Rows from block 12 of the encoder of a small image VAE, named by matrix and row number. Rows with one number belong to one neuron. Each number is 500 + 25 x the weight over its row's rms, rounded and kept within 0 to 999. All counts start at 0. Numbers have three digits each.
After each neuron's rows are labels from the 100 images, of 14976, where the neuron reaches its highest value: "peak at" is the part of the image that holds the peak. Only what is clearly more common there than usual is listed. The data: retinal OCT scans (Kermany 2017).
# fc1: MLP up (encoder.blocks.12.mlp.fc1.weight, 1536x512), inputs 94-140
# fc2: MLP down (encoder.blocks.12.mlp.fc2.weight, 512x1536, transposed), outputs 94-140

fc1.339:494493511493509500490509501502506506490494495498508501506490499505497497511488504507494518508503489511484509499501492502504496501499504506504
fc2.339:488491500507497440473499519489498486472452510481505525487488515511489485527549510497511488520490511495494492510465501499310499489505500462512
peak at: top right; top left

fc1.256:490521506501474509487483495523514493487513494529507499507510515481480485468496515448500515481491494505495492490479532484617498485516480496485
fc2.256:509529449535451447480470489502500475463495507503528497497486483458494472567532527488526523507453501463485504540493485526484482468509452495479
peak at: bottom left; bottom right

fc1.402:501497523506517487494511495506502505493499495500503506510497499512502497510489507507498515504504498506496507501503500504501502509504510512508
fc2.402:486493500509496451463500522481511485473460514483507526489488519508499493523543517511499488520491508491496492507472481497302500488514491468511
peak at: top left; top right

fc1.518:516514462470532500533513504514516502507490488499517519502492491484518526480509500470515512516481481480499526498511478498591511472498463498509
fc2.518:520498534495486501475512491468522521471472504514493479470517543497540469508525495469526496502532509528496509501497495467384482487474513502508
peak at: bottom left; top right

fc1.664:516511484501503513545505521510512496511492446511539486513479501504531537502525506483512539523504503511508504490498526487544507484516488530502
fc2.664:511511497502483484481513511515501485467486518486513493476491518495508499549509508464528500528515512516478506538484496500347496478487496488492
peak at: top right

fc1.85:504505546496497499530506513520514512484513483489517478504489505496501516501492490494516537504511483513490517488494506506609497461506491506498
fc2.85:503493498502497450469504528488491490480481509483504522490505513506498485535523510484514496521514508507488501519465496498336501484508493465497
peak at: top right; top left

fc1.593:494482496491510503544509523514513495515514509517506514506486506516510541494526473468492527501496485515505506507508514486574489472521490507526
fc2.593:516510516515493490493522491501512500488491526493488507464511542490510479541503454468515534507511492525497480504476497476353505471486511477465
peak at: bottom left; top right

fc1.715:495498513497516488486515509505506498491495495496499509515499500508504499503496508500488520501503491507495509501505498502496502501497505507509
fc2.715:486490504506498453475503525489508484469467512485503540489483504512496495529558513495505491522484512493495492507475484501306500490510488463512
peak at: top left; top right