From a checkpoint of a small image VAE: encoder patch size [8, 8], batches of 96.
Rows from block 2 of the decoder, named by matrix and row number. Rows with one number belong to one channel. Each number is 500 + 40 x the weight over the matrix's rms, rounded and kept within 0 to 999. All counts start at 0. Numbers have three digits each.
# convs0: first 3x3 conv (decoder.decb.0.0.convs.0.weight, 128x128x3x3), inputs 96-111, a 3x3 kernel for each
# convs1: second 3x3 conv (decoder.decb.0.0.convs.1.weight, 128x128x3x3, transposed), outputs 96-111, a 3x3 kernel for each
convs0.33:492510443469491538451553500463453438557540477475520432562544532549523445496456425511518481441530522525508513427467490510537458520516501511461543477535489504478478557571519514475523488493508480477507423504555544474515461462478493560479477506479472495510506493533508479504531455576539443549536555501460467524460467467461435477526508514530481437546519497469508429514544522483489515509482520511565506484450526472547499522465454468389472
convs1.33:436467527508534508455476525503521501482482519515470518563503503509451490468509484411499462539462553493456497462575536498493489479462522510472544481502498477487472490526506537509465537462464422411462444467478488483480557534563532421508504533500470507543494551527497544515510634506528531526450566451511562585519598536518580529464451435524559498566579510511474509531544551520549539514566543540510525491471479468521502511529489466539565
convs0.34:483606479549561494603539384526569580455465507430505509510448505435453578427529639549558525483479428505535525496523476459512501479412555509456481509534534591392451482516516500483499569508510509521479446543483499462565449532502550487499568523510516478467601499446578486458526550466486493464482565527486505526510528539545548492495431416547456418469428375360515523529489518465478545538512480522501481547440484515476508511508495505532552
convs1.34:513497510523434443498486451640578453576558561512451418536589546512556557516478547485464447520510582491592548512547454512518562444487486477461480459469418481564457374371363498450449500543495492577496526480542498518566484499485484455476568534507438418459495465488569532507532552521521569524549509520507532456465545448496537527501478469566536532497496495512633468541644552501425476459467453508495445454481414499467444451469419489434435
convs0.35:460422451565496481521541521494513461428433490503521494488425461433437492521459514501452500494464551504456528504495480445424360443570472525507558513495483547496489497471549524524490470491466520554504496542460445518560501472520514385574467505578459490486502495529505503487500516535468531502432533529483535441548510488477537465605506631486507561484467553495514495446597399517462436476520492480567493514482549562544444455480510498502522
convs1.35:566498583548518463492474456423493431486513506515495531481429490434433465499618585436537431390629506399471456469429533483587467479480548481507508519479489519470509474517554497496450469532435531561471474536527496486577426416522480565632561594554500438503474491477492530501408466497494499474466435422546524483531473512482525466443489491482467457461504486513566416450571592447551549454490450493490518449445471477459541430470509509411517
convs0.36:479503521506560483449506500531560573540506520517467489591544513505477491505522479477532504432481556528507476484452536503402484490559493545475514483514543457484539490507526534506490450536513501486458521437509519471481542499508569547498453525481479495515536528472440495536470489505504475474581449456482522553541438520504488469495501498528386473480522503533399492549454545523506505527493521514504513543491493511479482585420547561493463
convs1.36:493411476573498505547506519514480534566549418451541514469517623502449554486551476486417483434482533514458486494478477527555532519501492473523484497463448531545568472503498499476446562491491533494547485523514451500475494447483460458485535472516519482462503544521529432546516473521472512514485458540511510515536563477563498475561517453522539462468531466495560521519499428505537490498536443515543506497534501561494546500522443543553460
convs0.37:463482541401526534474557556495495504662459454506469462559513464461545446470622611439532511543524562490544509513512480535541484474488494633464440588416473562514437479538494493509516461501533566439539423581496444559456495465469532493501480538474504450522471553519566489507471485494474480495504485501460495444439460487461514494468477539565470479503493516547455486544548466503543538480505518389496532422538520555487497645521515543511526
convs1.37:528524502506443501477485479483573511443433572532439448454546456481571485515496526511527527453561529562527513488443589483439493491504498466522537479503513484456499537469456529494526545465497518577519519488531478492454473506467556416507507579510471502387525512490566567538517597551557499558502483540488398402525466506507501518457580473453477509502423535528407528565513433540546446472447441527509510513442458482475513559502422499520395
convs0.38:502467452509512510480498429541553534468465443453478507451497504527542484506510411462471511502480460480475493492469503524522489536521477497521500533525518542421525533491494509432499498494535508511520437407521443457502521567485530511488475428499510490493486493537484537493530538525539504498466481522510467491500451485450486472486463525509505501532586470489538494545466465541568493522502487540524451540504524482484456500506534463438523
convs1.38:531512484490498474489574529488387414494470560441524469461500451466509501493584563469489470463493493483498491495511575484580510507481506522563459515537513487542483505504495501501485530476411491544520521542486486501478536591534490440465525476504453488543462513564478506498453553556456471551512478509485467513517530487533519491538461485415436509485484494563488533483494502480536552514487437584466491520482504412502520471523519504517476
convs0.39:543593458479524519464448498529515591527536500514515556516449585514537441498521406445463475501472555473486516546464520537515508468533521473468490508513530507551480428477521497481516509500510517498518540526489565533508510551498493525521499560498563461517499492486508464458513484468501465480424472473479470521474484495459470511488533509473512532472498508460488462516490497457421472499514564524511520494521494500498528476463495519454478
convs1.39:490535445505478523456416482526505456502473470438466411475441497469485515477519426508539499513554486551511508455525510513456501466476472512533495480553490512476480464525498430515573465501523549511509511562491453489454455476478550491523482500484540574505509487538485508458484516483502526452524506521488514509498537551500523527516588457531512503503505487518542493529537526491522514507531532516482488484445483516533477551544552459548529
convs0.40:485501478481541455549457527513479535478518447578493540516481510540510522518525398566526491566480476526497473538452437530524436567498529553503473528508500498530531483452505463541535484497476488507520486530443515454485465437577538483502530517505519472465508484474497521491543487534540512505527525454471532475487506501494405508497472434460528534446506540496477550520540492498484550498515497501517493519488540505535563532501496479476534
convs1.40:494470511490506483465525507500428506422594559521475393476518562383547619531513468572546509474450453466421447484526410542502454460505508525522568493545510493508501438426526549467544523512508513515491506470485453476474424495514547505435514597538555435460408524509478532537522513532496404467442453497482460468529539506519532493492434531538512480518510499427536478502570625416533567524410405474488472495543536475497516460498478466428461
convs0.41:520539412506483496492501416479493484477467540486477474479472585463395453498499505527478509513495556494494472531470500457462489541557464456496478517525485494490573493469454541476479524455454470518533522517561528536554510505543433461557503523566490453458477509485528455389496497459559460462450493473561507497548542412451538575456513445521489470515551498563581416566540438513555473488510515479526427471518511563455468466545491507489442
convs1.41:474467425426467501536453489436496572424391547559410500573453557593464477588523484486440483541480458485522537466488548509475515449523513451428466498441510495495546474495424464452406526523456492504458492552491557551495446408421530543434549524435487478463496485520582508475497442552525583524490502496507510504525510460531523470581562459614517519532504599494529471491496510480436447476411492447516465442480508498488454418436428521468404
convs0.42:498532585481488455425457523514438477477486564503533341460518507474522440492468491497472502562539524524523545473466479447454514468523468464488484481463498525483529506478568505461528468456461495491498497483572575448523480503508483511487481532481554506427503499467531524470505545545498496479599485457492554586523517526495417515528479556506504532487513523473416543471489493456445527547479488508530511558433450495515539460485522408507552
convs1.42:538538493485493537501469530536517469475522544494508541485486458532484454486347487466474522535481470499456452447493516510560516454560496441484462445450543497371497532533423497498476497583521475510511439519572544524480512422489487499449469489523563530455489403440514529512496477502493468471489493450513595488485499486472457498522485514488563529482546521531465485464569467538555530517575537528514522479534522480475526538566538479503525
convs0.43:475512408548448568457498513490594562382552562460483554587475498499467522575509439538507474455497490570510486486491482579526543543475498533547497475541595501381552510561466550536497466475491500563473490526429435465505465477471482491529531458425466487524473471476556446429524534490482461540463459473466465540479493473516528466500463559497469523545385567562525481590517510508545520484471503513501502508578494574526507515519447471470511
convs1.43:508503478484423491487512491487463431530470499469564425461506478494540478456563514504511421524522494573488462478515494452483498538484451505568525490478468519475461518498469599476441555466508480461517441485491501443604494519518478546546510526484544527413499496486536481498529527533496515486473429452516490461536481542547574474456541475452559397499561497478481481492463472495538558498513552581555518453516469527560458510480471546551544
convs0.44:485389485539485486501578447535522516551552558446446577486446541484397513541499575479414435480555561478468465471543502492426508431439539470523524419561486533503521538496474573460505484416475501496486501572451521490501474473504411417426502493505478486524475497500522453475518545501564523520496546486409476493435450519535486460555483475529492479543514494564559563535506503536478446520483607504564525506522485534553510541540484498555547
convs1.44:470495520498501432457551494511532524501477507566514534503543483533433489503500439473524471474535551552592554497430524450525507487526472501522488510453548482498535514516483469492466495501471559527489535557509628442508523458549482539559478556469574595492492528499455468564461516468461562523541511498524503542461564531528538562514475510488507485466472519519504545531479456425474480501498488467440485425453507487442428526505517550467498
convs0.45:456463494489441492488548595458470500510485591479475494497522529536468523429517500536472566502524453506492516473486509423529615524510484470508514520475544447476518481522469544519473573455508490454488438515483530501546523517574472452511551435456515508480513494483550515550543560535474527583490531530461525424448457595511471471447447491486462448481538430466480522472512525487482521523459529488520495529482485525474547481539478450531537
convs1.45:524575517507529526516471560563484491440559495393467551562542525479530551476543590513496507482433495423482429530512434450469460448498456493567550443511565518522520435455437482465496577428488447526492529470478464573446454515424409366442547497459441452430483541484494496517497499592493478517496468435502377429503505462516508432451504518497510517481446423444520517494538482558495536499484440552551478457512622503452497427440489417433488
convs0.46:520487462498525388530520500497513557564622522486494638456493466494479508462585514520491533458496556519549519465526542471484536448438452516513533517562543529523554450483528486485507537498492526532505440541448465556511524508488511482504538496504527510444502515528506495582495505443500508510508492495529475510527455463495492478473415473471572547579540582483515500449480491531543459481418528439440482479529543479491456492540549511567498
convs1.46:519473483476501515528463520508453501517575596582593508468478529520508545552504513433483545500545529484521471489572501568546524476520546457472560461495516477545572521495439516514516467483476510437524538541547466511519497550526564496495447503472569507505470526524530497456481514510538494512490546511519539488543549468449482429529452429514451522452472538546486480476548563592482543585518578482560561500520501515382487512539574549546479
convs0.47:484445398473565380513465474564464492579469438542501490410467444507431461411537523489509451507505470559462522449552482542475503522446516531454491490405496508562527485510474504454483509544469509485562455537434506513456520554469442496574450530518505562546490501610476561515465553509494492526475563470525506515418494523512521463467418507533376486524515431504496492558567490528426384549493495506536459508473531489546510551538494498465538
convs1.47:491401526505523439528512509470465503422504546434370489536474473584526473520515485533532456522518460521448506453483527522479478464465497538464498461531574499521449522464516464512472503579429519450524535482570397470541438550571494480462556451451487438505478502428473486485549511511545553554500467505475531565515449557498525503521448493536462473395548520542486570480457479547482516486505457547485476542506471522514458468513470456474532
convs0.48:483495476513450388580445480451472459436494497497557548500521464551517478517443498556473501473495519483425517507478466547523441565524544429475530519442517500507574520530462559465460470441440518565498488508521555464445464499503510458500482515511538499582511512482535557510551449485514519505560577412490474463491552509458530555499499490556512497415491493528515538558549486547497609516504541535546505530522465477521502524479536503512504
convs1.48:449467506470502546501476485540532529584389417470536572477511543504514512523467547492506502510478475517506512574549460439506560469523549411444500435542461503457464505475490483514526514454564476521440440484496501520475496521583543489439503515545503508555496454503452553507524416501414491543527518602450487493500429509482505544471500483511468459510533473416481570472550607486537454530529509446537526478524526471542468497475495468530464
convs0.49:578479507447516480472514437547470476517553546539453518488525499475464500557582505498520479463481457548457520598549483478520520553463444516540447504516508456503494524537428469464484507459505491501557523467450557541452490463520514465470470489478483487512496558560518521546469564523472536546484557445500503508499526500484467492531513454498453543533489442576582507578493443435461513496480550543588478530535554506474498534550514470455552
convs1.49:549538516473451466504537516526591528442498495514451546543584542433545504501470530478558433466474502453454465566548539534425491531481531560549522512481406543500457550518520541504503470510526496450514455511441546484504550626528543602441515462500459421451457466527498443516477463462437422460481556529501556514500432540453464505541496582461454531474490554520542487475481422605461517480456449509406476546512497395493534437530499512493577
convs0.50:437483496452526536457542496413518575503624568546401479505498466513460480488453491475471488547510506480552453464504500467455497514478540500523537457523551484542484511526481587505492522608528445573506598467592447520584485504502536460489519510454485480525516562555557526452532498519491397515467423514514517505504522493450474486486516519504548488530525487458528501540470472513502552487477517481487479508532489471498506514547450551481465
convs1.50:514485514482451487490499524500538505534546529470551543514524462525525535497555535535509473538538487542522467503499508492487482507524511478514535446491453456531488527487487481521441497469509474552498454466456481506560481446482540573518486449481527498518459464500478491483538454464500504484498490499483403527467510508501517528536461461530472412494519436529460483496485529423506529550492479494495558484549489498518529548477545472544528
convs0.51:476530445467550457584449536485428526447457490441451358471450467605467530458464555491508529438498534489538531477464515485502520509566378533524548514440579484453560437490507486578423513573444486580558486482542506516590517462495503476386471561455482550507531402500535474582510491521562474533532362527496491512508475517476475464520510487491574455436496403513455443478566483519529426542508535480524506510434477521463513501484535530454495
convs1.51:482439556495497492488552553501525481576459488525458537475493502499499500496476462478494460436506479511493479519501535514494481449504506460498478445524431459507467633339635633422569556462522463533440469532437487551381515456559573517539496521472453506426555519523487489550488527461466491508492460491441518554463527498488499515569429575531480458529397516480526537531442469413518520503527461453447517482477503495534388467496520495568514
convs0.52:514544556543524558531491498554454507494510492495456423472517419477519454496608475483516510537573514499462519525525448612488396553437507499523567472530546492461541498452546451498600527494562552515565498494507487502488509494478486561471465545476448547534489500460463492478513504558477548478467555580508479540493539541485469402512488553575476467478521491497426479490593475503405516492513446432445487450468547563469491424510579512500437
convs1.52:550526468542425547512444524497570600561475481533574524517550528549420514440495477548509453518459473512491485550537414418475465491471521497545452441449466465449530419557480420511540427558518505525557521539477478505466475544461515528452554579502493456446526403525442507501564503612556482534540529452526533475461507499446567510462464521439554499535554540511480525413435473537553554506495492571540484499467463561604523518496445463493512
convs0.53:465427517545509512456471557432528498394531464517487455383448444506455540502560556487501532541513481421477538510504514479519512562497526537457522555472425488421469554530478522484498527520507481489528480519510476533513541525487510546514535468454521535471477499482594478529523504451533436486522460533530485486527580539508459553473501515472545486508472452560488509561359506461473508502526526486524522538558473510520480513463491595494487
convs1.53:541567497506584508484481460527562548506435489532596555495467481461512524425532508518525502519425418464551490483561493485397474548510539461487533526514450460499418595520494520470491533455555529525470437423479504533465497490502591526518471521469534526469560520480521544462505495414452518460507467507546526506468523524505534480574539408447489457471523473510502511462520519470524534506470503454519526522514559530501431492472455486480453
convs0.54:533488483534459552482503582447510442515356488481604462469508508418544442586496556424483435469502518504468452454475444482508464455426511470446483481476463564417477506495442409435522446451502471524502500437497514513479461483525462488481454472483430507536528492473525553475509497504515472545528471442504449530512518450495494564548440463460537570549551482555494492491454545547489518443533488538525526437450510489528531535535530461525525
convs1.54:568448507464491526542468495515502473479613510469448476553485416478454482539539506519484503462436471460497533503558478500498517508454511513482443509523462443521566564471607550494511449413536472559468481541492461421521505475548498542507550530512563528513588488483545488497518427437496460484542526495528590500506502469459395493527469537435509570489507440469501550467509550501387534537557569475466469512448538527520515487446499515467460