From a checkpoint of a small image VAE: encoder width 512.
Rows from block 10 of the encoder, named by matrix and row number. Each number is 500 + 50 x the weight over its row's rms, rounded and kept within 0 to 999. All counts start at 0. Numbers have three digits each. After the name is the row's rms in percent of the matrix's.
# f: depthwise 7x7 conv (encoder.blocks.10.mixer.f.weight, 512x1x7x7, trained with AdamW), a 7x7 kernel
f.282 069:513551514418520459537571481544571464529439434510528505543515446474443484578466466578533540583517341582509458524481470460550484473542534486504592507
f.283 071:472457493469624567497399504478515585417468523555480504513496452508487513554440490464449527468554462490415519503521557531485490468569438399536481624
f.284 060:437494511549486514428455501553512500513416544491420528518526492492562587348456540568544483475507532532443426411460543552517446532559473525525436437
f.285 085:491537419477584504449480566513547507416541486508525435504469491392494440638540457499500570424432535493559527525550512507479407504471510556422523519
f.286 070:528472543504483553439478487499516534557399430525454601493459485514516464515487523521446554509469587488441429498611513347545524481534448537501457571
f.287 061:548381575531489426566528508430491608505469468539432539447515517475529467602506438428463539510503462475563518580453454530523438479545507432513546544
f.288 060:421534537503506551427566484398579438516502486552475395576570488420540534542444468470510454508494504585441594472440513465496526459482554527529473440
f.289 059:431492527525540422513508588410444503562462493465529491526523462539466469533435508504385527529540479472489593581463464461455534528431430460567604449
f.290 050:435535532456506469576420662471482449596438526423520525478521504459513514512503473531557488520489465521517490466594441600428484531458511529533451556
f.291 051:641461540399438508549409461534534518471496456486495601440427595461553488449544493483537523439500481505456578451534451531569513496514477500455465483
f.292 047:503478540517479562445412565556479597388504483497495504458505560559462518503551407581496544497518468532507432445534529540577411591480553438515465517
f.293 051:447460485473496483628589525470574416547464410535523511493417539424513533513480528484524510475548537442417471463587477465502537478411572511550446484
f.294 084:492554488524458549518492470487467442481480502494488595465461578395534586414647483402426490492470518562455540530528527457537454487476475556440464507
f.295 074:514535507513515484398575394481523452589493531513486488503515489552513492401517510582475473482521569529476481574631476468460539402518452573461429485
f.296 046:504544527449423542539440480496543550497437485490507542490495507430552557421505474545542505414565502481474449444577443529542460507554433602405574413
f.297 050:501442479436537485560438546611504419458474554500516481486533492450533414507518514445465540514494458503559493566373611439510528462445509480562519413
f.298 056:449509538470515515467497543458540442467594530461484497600442464483467570483513500515526545451531468529445510452501508560452560618480507480412641411
f.299 080:568483465497511449518602459465566512466508482452491509485472554440437481641489495397540526501403537570509540483565460455495547553483545393543517476
f.300 067:444592519472539505470492492491501524449525513460546433473614507424497481654420507479525476561454426493496563483498523536533425430583525449540538474
f.301 089:527483558534524483457432452476499566496465475541597388562474483494480443593455543563485474559517453454463517505534539498416424375484554554468515557
f.302 085:520455468445563587509550482511536478502412520568502389542505544521544422545516469440463504480542435599534414524469530460508440542495505570498570399
f.303 095:495497463538456491536506595448477531471450509367394602562527539562510607424447465504574448505499524473518407459534483552450500484517501501509494463
f.304 117:469502552493473528468519524521500462505507495531444389555591531545527337656433528477541520456518524426529474518497494461512545553528494504475435528
f.305 071:504529531510560510442474492477425613558567465455509605498458440496519465546482419579621535524440540534545445510495500454481569480511584481504498579
f.306 074:483519512481474518590494535547528397447491550426510564448502518530496592387438583491397486502558573488466469490516584522421489495414487525529527483
f.307 074:583513447527581402491457477511459490591444544507584408525444495473454440543499543520458548531511424556483493488514507511450436499480481540517622405
f.308 074:498595454431457627536489469445482542481509551467432522567445474478545499434537484564492472530621425449452533517498471532424515465544458516498556419
f.309 153:539481486527459509501500554528468487517531429461518512457443508422491619430718488403445494474523504467480532504529498472480574496524487477500513540
f.310 072:600382520562470505464495479473473532512543505579531428500465526476489406595554443460484531556400518462573505460461546503439550489551542517456528421
f.311 076:651513515472514541428449520503511483441493450461477490583463573593571500467411570496456552407516531496562472475497472480523490527474482592501562444
f.312 060:485561474463575459465527469565468526469538571428462527535504447573472515472487487583458524565476514435577451502371533475564571454580540563471433481
f.313 098:526525457489552489443459470479518548481518457562544380555501492497557428453639460491445472516629483392511516534436524431509536529525484470475517461
f.314 075:548493437474468501474530423501552544441448454483505508541460580457534558448470408560471495489490466515545526433568416439533451434641465506550429485
f.315 059:548460492536476528449418574423564512401574443487574492496569495483466442559516447505499538454478481558443535592481534445486495536553385491460511576
f.316 058:562589384435543531555426530426482497512495469546593419507525517513445477507510450522590448495531472555435527506493475488419397497450484549450542531
f.317 050:446495525459583513466447606459485562477493545445512485572444522440590486503478497551612440484491570432527522473566507484471498545453425593461455563
f.318 064:417579523439447551532478564578440528513472439518549475432520519487459519477585494551522481517501508438568499504490601451455505406457471563585416560
f.319 077:561528548488403463442432487529514480481508539490517446572517521447556492531450515455520470467533560590440439405500580408550454482602436462549498451
f.320 091:505565515505487492471473503538444483535501488539521475539461521462514342707394485487506423574487496550471513484504454517524486498480498525490455531
f.321 066:404527562487521500483442510523493504471514503421477493598449514421500539567437487489536579385502520516469413577530544505480401545442579447527441500
f.322 108:527482485507506484522482507489536487494495472515547531446485452566505617293524545559499468468585451526504494405526576506528470424443532493510536477
f.323 074:398475675443461560489548533405481507490567569445499520500465520507476460558454596419463557512504465463532433518487518516527482493509487515547478442
f.324 055:624441499527504440587402498510499442575498491488433561550507509497477597492456421538512435523486552492485491581521534478553371487515562484501465478
f.325 072:526548464463490536488455498470564548488475461518536475454539488394530491639433395543469520553427518551486517480499469529573461611448530446420530524
f.326 055:506490506465500495520524427527459621468501447555535459492588417486485520575419522521440524486491543473528581562386576443531500469501499499394556552
f.327 067:473554591497512435488489465489454591441474562549483478535383533509535379441597608469460552474495454504489494497528506496420474499431537516495557527
f.328 078:600503396520481455491506513466567448518512440479528529522596383505529472541403572480447530432500519511473465540589444563514527484514422449460532544
f.329 069:481556445494435555535465506506483512485482575559461476489580471501444493590369549473437458543406537524537571465460511448576480611526462479533455477
f.330 060:447469577557457495556431569443559453503472528495529503504423575510521455527553525417557486463460459586522432549563485535459509415575489492591502416
f.331 053:464513472586442646402467496573474494460534513474545493480504483525511556388519576481514454481595423494546441577480473507493550525538480473548452540
f.332 054:431577460460457477553544493629488452498469470514500493542452577494532506350600544498429536549584439495479452493481564495500452451511492473484507541
f.333 071:541540524524378483463540540476570491548486431445484412551530502459590446566476462536517439519426540587527468601541485454521531537452449489493588495
f.334 073:497458511512553497374571480460475542460525460482456559495481528360501546530592448405578494491416575496497524484491551453524431438493529459505452511
f.335 086:467565392537491471509486478552534481529485442523537484429514571476542576411548514431478476466583463496432480482531467443594539417573450573424506525
f.336 065:573458512452512576512456471510485526466512542485524429586486469588465513513509458404455438518594437527479487462497497588391557504568400574481497508
f.337 086:431578519440424543554540494498506504515552365495477515518554484582548480536444419535526469543466544510448578426469546499504458504461448581514549406
f.338 084:466489493504537440472499541533499496487475502553462312586554566506504481564415466563570492511476468483524489533502513560398488385466485532515480535
f.339 066:486485523471534458440502507595513500453522495455560476512454515470468472566441532481433483538485628477497562524568407461449481394530407559497540604
f.340 088:531512610484532604514534477470425460500531544487503455484469521489560543368581575532483486553518466506530468531539469500383489553471589504569542540
f.341 076:512508507518503530570636434385492474528540521482438490514485553571588451479467514521490517473537459470548453469495606476392483580500525578438495508
f.342 051:552427498516517487505476522506448561465453408534522494472510521440618405541488463554483483573443566404559520509448499542402569539467530568442515460
f.343 060:486545484487497427496491489591417581509519564516548416476473486597466421549484412561501471462515607534466446508508448487523437543514423591530519461
f.344 070:473548501484479455468459468544530491487476509603544413480512603399516420570490517560578479597470512537500406439589515446492502542516483423479540506
f.345 071:546490525466535532461474447507468521461492537521568518497539457543536589365461534514488522406512608632472449428482496494458406529489507511537522568
f.346 083:502566509442544467500482417478445590491531562531454476518484614472509446606453411503510503526467561492395477525437516596481437550471526527452543464
f.347 059:522401545487474461583400606459474540520479513476602511434497534519493516523560478492581488489469501601507486381539503474532480533585505569490439501
f.348 047:522537487551451461549429533424543557445483513516459505504544456369559539535421572417544435498487516477539526568515381487566497425518511525550465478
f.349 083:504494525508529473446532505520462548509563538530527404485542436491452438679475457460465500528384591554512490450449506545474509548554562480539507461
f.350 090:512537497535476475549403481462597502468502510442507476586454561567554518371548474494430508514563409523551562494530481579491404538539443547497488505
f.351 064:425337524436639540494523527523539450477486396518491536485538493460536489474486504506522531461538534492470460486465574444512443585466452532527503424
f.352 065:555487442484497453503497454448461488476531470543507504529532546509475430573453527541490519530389568428417437593474544598526486520464420464514368505
f.353 047:512555438550468552455494485498536520502465471497493446518450545476626404513492566390526397551528459514542523551420462554546463549581422485483544496
f.354 065:473461505506460483547538519452563471499552443541462574480486467507558483491476486536553542531361564497531507513515541549363483357481532464590503512
f.355 082:490559573477570468411506444529492539450446514499449501552530456538424503432638492494414469521528507481501489435558506508547424597536428540539463446
f.356 055:446549475518484436493498567460488553456562462446468571484481398478569532460471531546548429477574517485582472555482518397490510537375522475575456452
f.357 062:449563425537519472450429515437455567576524534519515454509611421493514559525447503436495481480477425552501533457536593465459582453518384529496485491
f.358 079:539533490521443457515494420441490601465612492535540534552508425494491467575404473576494447535368540530506535511535512537493461607507474508465508456
f.359 055:499447495523520445536529546438501391535524520559540479492457556470506422518555466478551451440456589473534499576470514560429456545556504400414515603
f.360 076:464481546459523490510555406532506481542513508544464447556505497473417491505600422504539497529600456419405470522503524512447594528555489407583454449
f.361 070:521504537570421509467491447517523492524533491480425566427513500494527431518452553509457557506476430563524480588483459637502436544487498418502598405
f.362 079:468486540541482475460471549556474532461476466454531530520422509577445482433518545566408576451473495598596517426595512518402454489478569506438501530
f.363 051:489564477486504557473440427594556455494511554508418570554449466455575479499552397587551424581459507534468441577541442523536496479537473520483542489
f.364 060:565504499424620437449481528516414557442551472484464516430610469524513449523532429515473482535477536526484484541415444502508514594463530528405486563
f.365 098:497499571383466488523506534502510513579500566522475469485498456466458351656454540526469545579491455474521463517482444514557455497531561457473504532
f.366 046:465469524529472562417498478532479537528519499626422490443538523516477450617494423553586491465445552452586519436501521530487550454537500556495397490
f.367 052:522528553465445476502408523515545534385553470478584506504491474526482519402575513491641427474570451517421448547495461522492497455466504465567560500
f.368 049:471492505567488559440503584446537477443414514550409576474515544534435570400570463526515520539457469574512479610414484472516519449452536508525538503
f.369 113:502454485534471434495518539427535554523509448448456513473533583571540586331614445479588483470469523501508478564498514513479477482474453537501519428
f.370 081:553545469531529471416481444533531480493493531527485582449456523473430516523445530523545493507377503520630428503575558467472504528389510415517528566
f.371 058:502492482503445531561530435534534467518538457507586455569439513504534399598466485491431528547458546475459560520494617484454489594532425419567513467
f.372 053:655439547447528494458550488473484549435555486489507527477480548443532556428494500538598412466579413541492428447549513483551474525521523537495439517
f.373 064:469549413590361526515545491503488486554486453522555507433486491530454551430570438481575397466539574485434490509539443474454563502453518451500539509
f.374 064:541488380525510491584488498551610436482400523523503434523572418455491495549480487536493556541438470555484543499538454450533523417509526574413490542
f.375 071:553482471477433501518463543484459521580523489591511448510470506482565384569516440460521504512471557524444447478590563415506508418580439459452581458
f.376 056:454497569468541427570474503471535450401659526475584436505574423498454473568442540465500487504514486515451528530507478517453532584448477455554521484
f.377 065:569517555404542416533438485511493523485455531396613541494509483506426414609454516460506528484529534506453451461509439566550503569437534487507468456
f.378 060:518495575491534530414504521497492429514507489498502502554521386506459588406501543565483457457543538462434532464465535499561481466394545592493580405
f.379 074:556493574459493483534490513493485457498444597497559455445510502469481347576524519588518516530479437562530467539456538498534477484469648457469513442
f.380 051:499469501536560496436379506456440584522483517559401553507397571506472531462461551534485596536419510442532516446513465531488426484566535483554483460
f.381 066:466454523515487488520545521454547483560430484480498504594445451569490532456434474597493466500471578561407460525490590445451543484499619405497481554
f.382 121:479496515518500541452538466513491468481512508519498461513558525472512422685339513479527545552380541514561457518485486521470479555540469460506490547
f.383 083:500497468552539526519533517554387483518471569520583424439484532460447513517419484476461507430534481502594511497468573478514436361523480590509578486
f.384 105:452534517493473512493498440554462480470508526578529474566482500534484342519448507560500469561493511513480485414457490522513496401508619598438467412
f.385 082:507476523514414507438578481510565491526506426505374574507534489490524601396561544513490401534548453477548510529495483569449474446414553528510530501
f.386 051:534466572505451419558497541436523461522555613418452547508485532548381586510426565493437493522507486566454510505581430520527473524549456466528507522
f.387 061:485464539533499498419534565486469459527514538526485463487413628525447484497600480412527457464548459553436397507539527523522481501518479514428465629
f.388 071:561528455533469535461492512471471511439569532504520491490495541559492619313509498558503482463546490589507404505523504570418488518467543504490567493
f.389 056:461484565491473463610522462501484527529451436507527501539403537497505550393567490586489548499575498478472462530488510550403475477590493476474510637
f.390 082:516490508479501500479505451530416574552529406501518563421525516550528637399425540480458485468630525464414457511472453541553465518473506499497520520
f.391 212:549547563564547515541507558542553519530547548548569544556546542537533553581567551564553549546557558542540561551528548573555539518563563545549540544
f.392 057:520426514528451435580495511478531430586455436482542472556484437541491525419556562479452572442553504465481564402573494487439575554468481535453526442
f.393 081:479576405537516528457506583527424480497492483448519585447456548476529499386588514561530575486584449435474466473508455533543510547544393529504479512
f.394 070:454530486531484534392438457509561494476500457547450534442606421470467448643451451456492474453477512457551477526570562459470557509438488438532480466
f.395 045:545510493448520417570599489390565523489491477501529466492578487557503498497527452548531517447491603360557446533509557458469538424541471487465545509
f.396 060:501524441459510468476449407512577558646402566533539435492445521505473435561510484451469491517500507446550428519532506507587519525540472396485510457
f.397 058:584546449473462566523496550483495492469525493518440571447512484512542503432525557473493454564455492522585447562505552416481501543464441638497418601
f.398 128:572481537545575496591540454420516400493488574560547562503536578547570537489568519494520409438564459500529579498522523503543552469526492601510484503
f.399 062:621411542514413430584579458428489524506482441555486550488514450426535471452512541547502492422541503465528433564502523475504485500477548476549390528